{"encoder_widths": [128, 128, 128], "decoder_width": 128, "decoder_fused_qkv": false, "weight_decay": 0.02}
Rows from block 3 of the text decoder of a small encoder-decoder audio transcriber, named by matrix and row number. Rows with one number belong to one neuron. Each number is 500 + 25 x the weight over its row's rms, rounded and kept within 0 to 999. All counts start at 0. Numbers have three digits each. After the name is the row's rms in percent of the matrix's.
After each neuron's rows are labels from the 100 texts, of 14976, where the neuron reaches its largest size: "tokens" is the input token at the peak. Only what is clearly more common there than usual is listed. The data: short read English sentences (LibriTTS-R).
# gate: MLP gate (decoder.blocks.3.mlp.gate.weight, 512x128), inputs 0-63
# fc1: MLP up (decoder.blocks.3.mlp.fc1.weight, 512x128), inputs 0-63
# fc2: MLP down (decoder.blocks.3.mlp.fc2.weight, 128x512, transposed), outputs 0-63

gate.138 098:478529515470513495495482515519511459432485513492529493492510509518526513490533554491527454470459541490487533535464539455511476543537533466515473501500471515532499545485491534498494502508511495
fc1.138 096:458526479423533528493509458488550482489467462509498466500484543520509531457468424516529438488524510525497510561486479481490492524484473503508481493525497519550470490490475527505494477500497502
fc2.138 094:503468503522463488509497534454504477533474506527482486529501470527502545459507500505506510545536503499519480496542474471502502498456533450533518499494526474558497512497506506505489489508489481
tokens: "i"; "d"; "n"

gate.27 092:480520548482446475525481511478476477491490479494521478480471509524520527472487553528486493528514489432492488515483502525515480502489556513489487514528494541555516506463494483510497537510446466
fc1.27 096:501490551505519508512535475491527522492485482497500516472496523509495510495528524484505525488492505526497532486522557482488502501467469527499478558528481517487535478485496496477481454515472542
fc2.27 116:504494530510499454496494509518496501462489480504501504532463476476482542482475500525524469549504470529491521451504448493497491489491510489531508483494518521523487466554462485489503533506507465
tokens: "i"

gate.10 099:557528552508516548536502504503492504484519471482519489485496494508527518493496499518495517484489523529502484498481489487525510471500531478515444512513493449514441528517530498523459527538475526
fc1.10 098:445467498533483481524501496503529483533472513485482489500532514460530464468490479513449475497551515521470495466529472474529521499544486421543454522472498499538501546514546494531459465509476484
fc2.10 095:544499509503534449527495505501500476513556487509492481524535509483550506500503495533493488489534478512512465520492512540508567521503461487516497493493488464531477500543502469509546511532530500
tokens: "a"; "w"; "v"; "'"

gate.36 104:483502514517519493554482476499502483457474477474470504477524514471473485482486465519531531501505522488521520531497512530510509500527498506536484530513493511488496520536500509477528499524445522
fc1.36 102:502484484535544542539482514494548467526478497485500479465483513523514535498472503535480474441505498483473496497487500545478492503493504490496471516499477508430529502511524489479541514552509482
fc2.36 106:531452531546528508500440535503509507471488523469484485459500489500508507461527445527500510510560481536526529510463514511512480473507497447466490467501508486498512519458487499536509462470522495
tokens: "c"; "r"; "i"; "p"

gate.24 108:507487508501496477491504487484531495493511484524470464524458475520482544513464530521486533492485477477516499576483502503508512464452526522481484477484533511500496522454452496425485534505468500
fc1.24 105:463450492520478515473507497487499528472468538481503525469509467496474473491495523526519509514471498483493511476482529488519486484583539537500481494477485483485512502510522504518482504492471502
fc2.24 104:488482499535512537494465510476465444507439498508498491521500492453512504511481505536499545501491455483482518529518498525505488458494479470479478508482519487505527494506473493524514529497495490
tokens: "c"; "l"; "i"

gate.284 099:493472474492548523479503514506503470492492495521483473463519504455504528500540484496488479486493479489525513490483490507473517474523518504517538494504485455513503545511529482503465478472522473
fc1.284 101:481525525484430486473542524496481511481504518527487489463475494513490505482470481478540514514501461537456528476472485472485499467479485494530461532512495491485448546530496494498500489506456465
fc2.284 106:481514527500507498518467517497502474490517433525514524505498479509525503499525500491517475500514495513466525501523484553532532481494517514491461496436508473498455546520513489532545500489492501
tokens: "l"

gate.32 098:537441479497498514531514509506512512478495528497546469445483521519440497503463459489503523554502490511508495477490500511524473470487520528516509492502501509490536496470524495487489518484506517
fc1.32 098:458505494511473448480489515494470516498469518534488458502510500500509514497503513491527477487533493502475511548507467524512496448500483545486545477460526507491474518517536472470450519466490472
fc2.32 107:503555542473536493494549494482518463481496479467502511481481436526472504522477484496495490506537528503492509461494491523505509511478478486488465497490534505495513543504483538508496479481427497
tokens: "o"

gate.230 102:475500489485492469513477510518493514487510436499496463504463489500504513504500513469489525469464494493539504471522431520485516524444489490502514480503530538522521492513470502478462501514524507
fc1.230 113:542523489467493498516535535487476504492494510455509483454518521492505535543525471521503505495522506497536527508489477546565418516551475502504512499548511545536470497535475516497469492504469497
fc2.230 109:529532503536487491488527543486494494491497519474502487541507511459520514466484511560518514507473513499474533521494485537514511514523447482496491533499484471535506506471515493518429509498470482
tokens: "i"; "s"; "g"; "r"

gate.453 090:506526500486493492482491514483459475430433489504449479515472485513541505499480491479489549488501510533495502501519519467522525484509515490491556493489497484508508499509455481508535534508559524
fc1.453 103:496512467499495501476499504472523526471479481497469487520465530558498519502502523495520523521462544462521480510482495450521517534489517530466497494448499498496479520500532504493486509547533536
fc2.453 096:552437483523518526488543520523479487480488495473564538478511496553466508512501469487516524519559574518498526518475477506482508504465510496507548518438532521514491498502468474511501458485493481
tokens: "i"; "d"; "e"; "u"

gate.182 103:467505533543483459493497479482487472483474504519502521518480487513475512492434446524490508463521513504510500538502477493507479530554559501467497519488488489497525502459498489501492482497498497
fc1.182 109:456472525531437494494544485483493482467537554540531474537500481530508516539427524473464542499463480524463510499498501485492481470487511473480476526509468510502523484494492505456489519466517485
fc2.182 098:487536490516508530485462459483476507506493477497482471507462516486484477523506510498473487501540543489462454550516511496514496474490465481549483512495487512475490490534469519503485510548475500
tokens: "a"; "u"; "r"; "m"

gate.60 093:502526483478526517517482488531508489520488541493521512504489536498489475517526533500486486528469506465516543472483453525538449495485517467524477493490498524493494501545520481528460525530501498
fc1.60 096:491499533458502504495485502531505508498511481481452545497474475437488489475469533492516507505475499509464512500516521513480480509498495479510499520539470516433491485543495501454504516438495484
fc2.60 090:487525511537437522525476485472467486540486456482511507510500492452489473500470544487524470513514443461518529504477511537494481512474482508512538562530492487491488499485502515546495485505504473
tokens: "c"; "o"; "d"; "p"

gate.501 095:482523515513498494478487483476481476505494464512551471474494454498487494497484449477519539487526528495504519490555497493495505488499531440487516513538500514485545489485490449475504512505520433
fc1.501 095:475541480504517485456507461489507481498526459536543490477487511489482493525481492513530518483506500527535517508471515500551468510508486481483498472544509508502510508521470478500539467544502498
fc2.501 091:492480500482502502475497527552495488546532525486463472509502475523490489502466550505544445483488508494467481491477494493491479507491514536497491487543509498515514500509475497512515491472468483
tokens: "l"; "f"; "i"; "r"

gate.430 106:525530495510468558542479492507513487502433468494513493523489480512485504513484495471494497464483512488512504541517473538460527495449495513547518523481503448537489494550500479451482512471483566
fc1.430 100:494495491472491472449477498541497512523556515553536515498512508493558542558476484514485508515491509489503506452522533460517499476480507473490521524492495518489524500521538470538444507514537484
fc2.430 099:476464456502468540447491463486498529495429515438516468521499481516478492490523495477518535507494501512512498517481477500500500512520498484491494479478534545473497458530513535510483475472472493
tokens: "l"; "h"; "n"

gate.29 101:499531494526499520465473463470524515445489466505510479467469503457512515449503509554540477501472474518495493505553519518489485470525531507491478479482449535508513456509469503539482484511505487
fc1.29 103:492474529511475532488449441515555508481520469472560534493492544512541525522466472522505495514500498497488460450494500516484540480468501483498526465511539524524540511526514491484485511537504488
fc2.29 100:518516487526499460513499562543463529514475480521511530470478514476542473509516469498505491495549509518479479486500521505481513463541505502507497549514515518488490429492549480488533471489514486
tokens: "c"

gate.89 111:561491510491517515503422524506494466477485439525487532526486497479496501487494485471486512495461486498473532505487515481499473482452480488509488497509480518487477465489532519506511465539491526
fc1.89 099:470505518472505531478508451481495491537487482484536518486503485474504494518481502524513487540453525524509503532521478534525470546482457491496464496468496466518500499526470461484499477545495480
fc2.89 102:495480482507519442522501512484508458497492490496552485505502474496529501550497469532541526491517460492546508487527512445526491452537463478542512523513527506525467503461500482501457479517481473
tokens: "l"; "p"; "o"

gate.170 108:504530485511455540491476525517493534517449467525486493484561504485497490499502496484505465474480527454480508505508463511547572446487468488499475477482519514544472536520500491503487479527550520
fc1.170 105:479489459500484510447502535494501489484504503473487491539534498540518489513519502523520501496494477484469490520463523482480478494491482481530513471487497493525509471501472463539528526544552548
fc2.170 099:507529479493424502476514540511521506501438507486500518528500486512534463494483488488501531475477538513490472508513506474487474508508523472504457508530487495505520473534492501494472502472491517
tokens: "o"; "q"

gate.205 105:483530480497519501546506511504485493528462484515488491507505528489491494472536479519537504458481529488501519516504539507565557521492530516548471521488493508495506504507510502483547490467527474
fc1.205 106:552481540511492525483474512480461475483487514518488482462540483536504477472468542492484505523515517512495551501489518486481520486512516510478484492506498482496536468480501456535504537489519476
fc2.205 096:533494492484479496517509462515486488508507503491497549510501500505507513498502469519494563522540467445512464471519502519534515532502553472500531493501510476551454554529505474493516474491475500
tokens: "o"; "i"; "r"

gate.66 096:501480540491494498509441523512570466478486529508510542482509469477494494502499506465493485495476469451498493530491512494504475524522437504535508498486534490483490526478522469528482508504499496
fc1.66 091:514528448510514510502502516474500471515482514493485532528498513509530473489518492488488530543533498485545505483481499507512503499505564504526491521540460500487487540497516511481476523517448519
fc2.66 085:472486486479493529490500457500517463471522484532506455489549531469459485453537507505501523547490502448499528484515530466478504477484507488488468508503495545502532498513490499528495503489496531
tokens: "l"; "i"; "v"

gate.45 100:482497491486491491501506452503480467513494490477495499500463491452476464538486490521516509492502505469438497523484466537537483478564497472533482500497484547492509498478468480487466485513453518
fc1.45 102:499510478450529530518559481530504519492463521516508522510520455460484457502509522505493516517521510551492515561521502491492496479515498472455410474512532488467482525485473505472496530522520490
fc2.45 105:478527535513448479529475515472522462490526508511529540484481512469505465498534493520498464456490500488486503534518517512500462512492523503536503490465489543472470486518486529525496546456526480
tokens: "o"; "p"

gate.445 098:530529529505482501539474466516495493445471514533509497498479493494503545513492494504507499518527476517517505477497466476498510484486548479495571481537504467496482487512510531490461513518534533
fc1.445 096:504510514510538494488488521530517489493503473529461522505501543486536509510498512441523495502483530506445465533521513496543485507521537488542485476486502511529511477496522475542506518515526464
fc2.445 102:464506510512478539515510530428503511466467459498464519517511492530463561479554455500453491470525522479538493550465512485473488545508468511501485484508477498502482547504507505494479470472540517
tokens: "l"; "x"; "r"

gate.282 090:495489516468519514471479496482478547470469475446515495527499504476498434543488502467484501539467538462504416496506467483491499502506463483505472512492481502492508495513501524487502506537509506
fc1.282 097:482506505506556481529481464519506476520487518497501505494504494485504518468488496523505488477535557468450519521527487471525477511500546520488504512532525498513459534501518474477501479459469506
fc2.282 118:491497500455489509470504468512477476495485517498497493492541499481510484488469511507504517557535523493513575476534448456501514502501534484509476544488508516495484489480507523517470465499489483
tokens: "l"

gate.488 103:502510502488459503510461486537482496491473536462504485455509484455531498498504504504497488511509542508535511473542515526505521514490493472486504488509492516491553477534542446508489519485509493
fc1.488 098:520487529485544497542507510519499502488491478515480485493482520463478467540510485540441513477506502452489495519480454480474497466496473481483477512518525522487462485492506522522510543520440545
fc2.488 094:466474551477499513511499494500472493486510494509521482476506572471478462548517510547474501498506499521512539508519529543495501473512491492526490462498500476443532491476500536491484532475501525
tokens: "o"; "h"

gate.342 108:511516514461478492491505467493468487452498513487478491479527506500519521476457488502516472545510503530527501507544554463519530447495552492511505459495519490495529495458495506442483473465497467
fc1.342 102:456480500496521537437507519500487501484485539496479507542493468474510483526521514500493521477525527510512450493465468516539521501470545525532467488508491498472514534504500452499517491542485461
fc2.342 099:500483498497471500499502489539480506499516510488531487495479516466485555472432506480494518503528497484517533477534507554491517490495459531523518482494468487475520493442482524491507517538493483
tokens: "i"; "n"

gate.435 104:504473531529525532544515538493523504464444439540464530510490545444468494479506529542524492499486518519510526500508482519568510516453508509489521527493483528508511473500511520451507499528496493
fc1.435 097:460497504511477537568489529515544468491514493470511490522473538518577482476543531501509491514481479477490502504466525515468492514502500480494541497526481471520464479492471480556488486546484502
fc2.435 102:527493508485543513518516504514472544491504494499503491476491519518498455475494512461523454471486497508486492501548498505469501533469505464513471533542502518514514468514528498509435494446461445
tokens: "c"; "o"; "m"

gate.320 097:529513483497536534511491511495487515473463492482474494489461467516496497529555539464462475503494518527480531489466496513498455482550497466489470510500502548514496535513477501524459507512500491
fc1.320 091:472493505497455475479498489508504516511517488489475444500507510489511516499487532487526533488462513523485510522508462523470534492472580478472514489461466487517483548481508501506496476519489518
fc2.320 086:471472514524515527467472458541476484467534559522553537446516490498542501498469468512485507451500500465490508484515497503503486528536497498491473523489499486531525448517487518512536534493443453
tokens: "c"; "a"

gate.121 093:499557496462502540530487460467503443486436499499531496475509462479481500490475504491465524483493481495527533508512501521499497583507495475462539526490475491547483499525458499533490495474504495
fc1.121 100:508466472493497535532479499505462536508524485523506526504489485508474477503481517484495465468483497495547560489508498470497535508520501489503522462460460516502500489538520503506528489562473548
fc2.121 084:477503498468511478501526504466497478520531441526517526494519509490486492430482485490488480474526519482467561524543493471530490449528520479511521520485471534479492491494470530523480480512447502
tokens: "i"