Weights of a small encoder-decoder audio transcriber: 4M parameters.
Rows from block 4 of the audio encoder of a small encoder-decoder audio transcriber, named by matrix and row number. Rows with one number belong to one channel. Each number is 128 + 32 x the weight over its row's rms, rounded and kept within 0 to 255. All counts start at 0. Numbers have three digits each.
After each channel's rows are labels from the 100 clips, of 14976, where the channel reaches its highest value: "strongest on" is what is common among them. Only what is clearly more common there than usual is listed. The data: short read English sentences (LibriTTS-R). In brackets: how many of the 100.
# convs0: first width-7 conv (encoder.blocks.4.convs.0.weight, 128x128x7, each kernel summed), inputs 64-127
# convs1: second width-7 conv (encoder.blocks.4.convs.1.weight, 128x128x7, transposed, each kernel summed), outputs 64-127

convs0.112:105092161090145151057104081103165138123047111084135092130112146160158077191127126153151140131089101169118130129091142087123144102156133062144038119058107113126089104151096152103080128070197176
convs1.112:183095161178093151148107099123122083117111140103151171138126142168132151055176088182157093112143115147101110162115125120168122124145107111101069132176136177118114096170110136152169125193097130
strongest on: the word "i" (50)

convs0.49:102152148146171058086179157134076138135189151149143059172149123140170104142140173134129114141135161133103141114152132138117126129106117130132180155121114119085108174184134153108086090119139081
convs1.49:134144140125110141160149098101062144159120150212106091045084123103138150165179128132142166039136174129158084178164122135184100142134128083144094155146133120164154118126084139151079127101113163
strongest on: the word "mr" (59)

convs0.113:123120154073137136081181134135092098153211125073178123126114094133151111125122137046147084153132135110127133137085113126150149121061162137113130133074119083110102110165193096186096101064166103
convs1.113:173084143105125088126102160134138126134132134081096136148167117159166146088154125035162054077109111143143113115080105143139129124144123118132110132123152110112145133087131090153149112246134096
strongest on: the word "was" (27)

convs0.109:096072077167105135148128140118118141101161164120129141092148128132152142136142071126071142066108132154126102078120133131123101107056128152104136170058113122074143109140144128082115091138091143
convs1.109:131089125083108139117143111145121122158170112122135104102115134124090118049155130118067111103111142061128121160086134086133114132088116153125160130196116140134098155112152116103123126119154121
strongest on: the word "it" (29)

convs0.87:114130130099128155103131092084122160128056082101138199147113097111182118140134110072106118105116146137108133160103121123157116142080146105102122102104145122177156143122160160122098108125155110
convs1.87:119135171169114073122147107093094122131084088105115125189136131140128126106081099146089144099155103185078168152145164157150129152066064164135112133098184087141122172139163067108142114094173121
strongest on: voice: female (85)

convs0.33:172095150119116233049125125130117156080039121107141106155112154112105127079144194112131117068145115118123124193142144205120142135101107114111166075149075136160115130103187126128102122068122082
convs1.33:167147124137137096081034171109117170132157125067087144136156111154083171154117140190134122170138105178072124098143125184130085094116080107163090128110133160067103192111168081128127162166111137
strongest on: the word "you" (51)

convs0.45:086099122127096183136138118111102088087072075120120101117146072159111068104184190076107116104171111102144131073153107168128127075100122117128072113169096110124085109164136060110096087118167141
convs1.45:125077116131076114241134135105134110153160139100163065145133112109144116131185160094101162159099133128065099150140115149137112086164064087079073079138119133093111076164119151128130122141059098
strongest on: the word "you" (33); the word "was" (32)

convs0.58:111189171100119083126148109150102152132052153131116099137128141132210147112135097108107094129149154090067110209173119113146081104133194112117136140118127131255196186091126157146111113137129155
convs1.58:081076101181108110156136147115205142123076154139121110092098088136078128114149141152094106097119144113082106149164128110098158139106075145147113082144166095000163106120143124115133135108126137
strongest on: the word "you" (39)

convs0.54:160150116173124107105100084081130151100115128095134169161120173135166138167125128137099106166132149146060052106104113079135160064077122134165081079129125177128076120129102099098168083109076080
convs1.54:116093079127094133187088114123125099102146134159076122112146131195105102151161101154098102142146126149064154152126148142135136135093111123128167104116153124040174158095184181151089146090042053
strongest on: the word "with" (27)

convs0.35:115090084124127093086082089117072103121175123142115107181122132147133067142105109099192105104108101160091124175098098132143154043136140120133113113140110140129115114089122110079133092088093132
convs1.35:115105125130101160128054108171100150148179164133146138101082128124096143094094113158128125039113097124150067133133128193067085073078124132124125083126138078174085140121139133106133187140125165
strongest on: the word "the" (58)

convs0.57:118073127137141123150138099101164119056093088149099158107061130150141110102177099115107106104078136064082157135112129120123125071064142145107158100063089135156137126158168158054099118116098097
convs1.57:155138187173139101113140149178130161161114090107137086111108166123112092097173106110088145085152102152135141105152096097110146098036113126101105100210114138182153191124049157106141138140113125
strongest on: the word "of" (27)

convs0.72:098091152094089133100207127135152144122143150087114085147147093174183154122129127098165178128133102102119129128092174076080138116123120101130145146110127150104117088135136129159072081125114137
convs1.72:128177112129111133125093095191138116144205119165134121112137164078135194074170078102128148101108135095141086135127201150171118170129095131124136162129156053139076145044124079160169116113134084
strongest on: the word "was" (30)

convs0.79:151104125151153175100146082110105205096127065075140160157148136101133152085072155076022084102134142120168060080112113132156133150057149128090134108070120113117126089153145159074113110107140105
convs1.79:183188149136076133108080147089123155139172082135051109194102103133117056104131084181070153104111106122136186209095169151144117104134091124097138160140059143054117157101083096125149093122155112
strongest on: the word "and" (27)

convs0.82:168097116119133124114146105111143092104139090109124151131062151109114107119106085088106097137070158137035134130047117144134192127085163162123088153117145142185122146166170097095112160100118071
convs1.82:126075190141144137064117103138073134208127128143113093077073103150167133202150083118072164133145075158177149096120143144121132117124101075144077119155184096166118109146167141159103164114142149
strongest on: the word "the" (58)

convs0.93:132060137174143135084148127138159152115147149086110129141143121102156090131098087126173132112162099088090095152100121117094074177157104161148147151125119111000099109100090162116098148073093129
convs1.93:074112131131174073124179160168102119087098133161136160078097128147100166090138083108151110168127143081151130155166139138067116086102104124153104108171147129100077135057163163149145147103161076
strongest on: voice: female (86)

convs0.0:156109126156079096112101155107120084131112159088104069112121083073103123158192070102152157156131069157115111142128096148124154105140154086163152132071097115089082114136074107156119123120157114
convs1.0:158114196130106127107154138102101117154151181129114093143114104201152104114185152130152158160101110107160135073144160122124103149126117163063157077171163137118145060196161143174154103172120122
strongest on: the word "all" (25)

convs0.30:181184149127101064106101170093172093142116130098094131122153109169179135163092151173158140155109158170168154156130080131140134151195099121147169098116131084100083172109126137126105147127181152
convs1.30:177126169125108127095089169130180090102141111102147069143137111168121104106113115165164084089149152149205120129136143165140100125094050145123189130139130122085132160162099136133100122134146169
strongest on: voice: female (82)

convs0.105:071074168143129150156130123070113131123090165077121111147091171117189139055172110069154143157106121130173136060172100126159109145155105099117098123129119135054110100132099148109132097109125146
convs1.105:104103116130127123095110091120187115125115151097117075152085077087075142137167080143131118053144173117141114144059129120110159115126121089105170119093081161171196202081162097132090107141154135
strongest on: the word "i" (50)

convs0.19:115100110088165128139127095131078059117108059109145140167086127175179168169128082122131083156133122165107092151122102090149107149146110134139088089119107104131112158148096107123145114126136130
convs1.19:161119126144090113112122132080160140123151139162114156146098096061079127072118080120108125067114045186138157152112111125115136152135122105103096099138194116164083115134108143139124152110155142
strongest on: the word "the" (58)

convs0.22:120121167142109100094096083125165149095160103082123134096124152150110118142136104112031100104160122092132138127126141072134143130094099123081071091175140123075141142113145101111097175080108164
convs1.22:128122121139139102165093149108071105192143121134120128125062139115166053121149141106127075101138157086122149164136088111143129164125143132097069127168086199154109101151131195118135143184085169
strongest on: the word "to" (34)

convs0.114:058143119110183078107127092101072137098081122153126143067142149120171137131112163148161107123147118129083137106169127160120125161077101104144115094088112063092130137125178110150108120143105092
convs1.114:141128123162112146163097089202144105135140136098124093127131114085089109100080110114126103126156147160168153146087131162145051151076157103129113081104123072120146151157158175130083172160089127
strongest on: the word "was" (31)

convs0.29:068086170145142138125135124062160102152124036150122168047165138165170153120127087116099131145183160148162148055153165135129086154128131126145148131097147073112127130164141140129154137127070154
convs1.29:143103202130118186207146070191140115188196137112112134120152124126121109108109133118171149085150149174101120184117115154138113087137087138153160111138088120153117114060141116125120114141141184
strongest on: the word "she" (25)

convs0.4:137178116134107110126122151033122056105083115129134157105169116096149107135126114155129145077105157141117164077138099122143127161142069088110130088064112130127087106125117094131130161133120033
convs1.4:091104154108142118104104121107098080092131108172121148105104133092141077112147142113126093080208127159132135156178118102152164164096129128201142144255136177179123119147121144107107083173128123
strongest on: the word "of" (31)

convs0.123:172076091118236106123122118146127100108173105131136131121167140149109121144118105116220141207168117095114108101060128130103130113116085114130092137098137109063089134167115133129137139112066107
convs1.123:099134158100130095109161145162078078142076178071128119105114093142108056106073059091130119175118101155138122136116084160074104174159123163131117089121134082055121082148105162117156100158170101
strongest on: voice: female (86)

convs0.62:117084068158140098092099147152107086208117120096115058128092095142146140151152149151055134130160142126114071129186135127105109110100107103125137109089131114088071093158047100079136111114167164
convs1.62:135140124184126167153101128075145105127121151105160092138087164138097094132097191187136130178071133133135091130146154091185139172130155099179117175128147122147152186150162134134110118155110112
strongest on: the word "my" (30)

convs0.124:092130117125095127077163107127155107155053124120174122062163103111130170183135119141159158151111099106131058118147119113126153132100044087138134073135129143079083102163063138118118164102147117
convs1.124:144163121148131093104116118107160115174096136158106147129205116113136128140104102109148174147120100098191087126173155145152117161148112087156127128131052169173160179191182146078150080075127116
strongest on: voice: female (82)

convs0.102:120109095137095082164137113087142152118094136144135086107000143097173079159094179114112093122124133066086106149171160124087127121063101154153161051154133173105131146117073105108123145179207149
convs1.102:126154167140131153078075141147148133122110114125183172149156121115146124060084135134099137109145124137112119131128131112128128171106111127114178122128108139124122104088042133113158132093190208
strongest on: the word "and" (27)

convs0.126:112174115117171126137122092112088136067120083133143078104096160119162090122023097170063127070098104121104083169144130131163175099142127087096049113112125150120123155144099168120110086133136153
convs1.126:151119154134121112122134116156158148084230158140140126109103134136097113122067055135175115099146159182106120167090184125108150172135139133105101127149193155155121150064099075169111065046139125
strongest on: the word "of" (25)

convs0.116:105098075157122140093167179109118120130137100096104081077134090116126165135188192154196076106062125154133167156126104142097191067134103152121118118131160088092104100137119109122107104098183119
convs1.116:127135120139126151237163097112162097154115117117156094103137129133180104091132167165137140187175123137105094121116090116112164119100074147143133077112137108089152167153111143116104109152115116
strongest on: the word "you" (34)

convs0.10:123063120138107169158149092146186074136115138161140170109060147142165140120178134101096084144156167101084158178175113149146132206122104157116130108172134109079110132128141054086092138116147118
convs1.10:151111090169134146171113083110154113148166121121131117068080120158092104107133183100114122193120124160102133070204134185177158129111121112098090109119172124090125062151139164160062111125093142
strongest on: the word "you" (49)

convs0.67:142107109153130140110140107087093129135169102124143086127200143127139100106146126104069109078128109138192113121120179140128095099089113088120076137105101134137088093117159142137178110111088150
convs1.67:147135151206125149137121081140113112145136088186132123117059134172112143157155158099116202153111104114117138165120140117127147121088115132129090212127120102153140190118151101128135201148136128
strongest on: voice: female (89)

convs0.7:120116113111106054075083128143155128132046189106086087098191092125141170158109120095103084117105115091103114150063167127134127130101115145151108116122148130094135134162138156085151122179171101
convs1.7:123148133119106154131092132160154089124109075084124033134176153097089054120171135169124151154164169160090153169138179164067152129127116149079144081131113130122123146164171162116132127089152182
strongest on: voice: female (88)

convs0.73:151074117161106187179157145086097037110088177135098120064127099092183132153131131172113116191115185180153105097179128094128119161188155091123088142133127132096121159093121109127081171171109158
convs1.73:150151110165151137156116098126122098178124100137136091121165120145130194109103137166121063066106142123157147122119090128143133128113099153130149124141142138137164120130109137114019110100144112
strongest on: the word "never" (30)

convs0.120:125180127092127127151100107131136095124092118156120098095157120147105121090071113124140066133166131067085139136143098147136066146116144110153153163194091126151131199099146166128067105138178110
convs1.120:166141097136076129186140150067183140202124132072073136105122116095142150179126117145167132143166148188107140115104149174133089128167102057146119086127132145142175059088126147123164084122163100
strongest on: the word "me" (46)

convs0.41:142119109131126152125161120096113124156161140145093148094124091142199140154122096078167147130114136093093121079182152128121114157067148087090137084136111065119084148147187144127097121101141108
convs1.41:211127112130135169106101102110090132145161073085112126092166171145149177154151120090140107098104179144109087054134127111140118109128147085108127081084111128097112136140136126195094123184143190
strongest on: the word "is" (27)

convs0.28:113131105123089141101151128137077117165156129103108164070171138140124113140135137098068108151100102139096084143198124104126128008064088137094105095113117140086088135113143027101177092077167089
convs1.28:062142102113059123123091141091159167127129171155171181126169100113137090090144129079153159095105161159132083059184110140132168074133131148096139126150114075162107073111146106115084223122128175
strongest on: the word "it" (37); the word "was" (32)

convs0.48:194118133165076151171174079130129144195157105070128138115142142093225091090148180142155080111140127092125061131127142114136165140136148141130122166154148138094152127159156149101142082126170143
convs1.48:146076143145113079142143134221105151179141195132147079114129106176102092142144125157171133186101070076157149154127151194117138133123129104106155156132168173081156096090144196095114143129116148
strongest on: voice: female (81)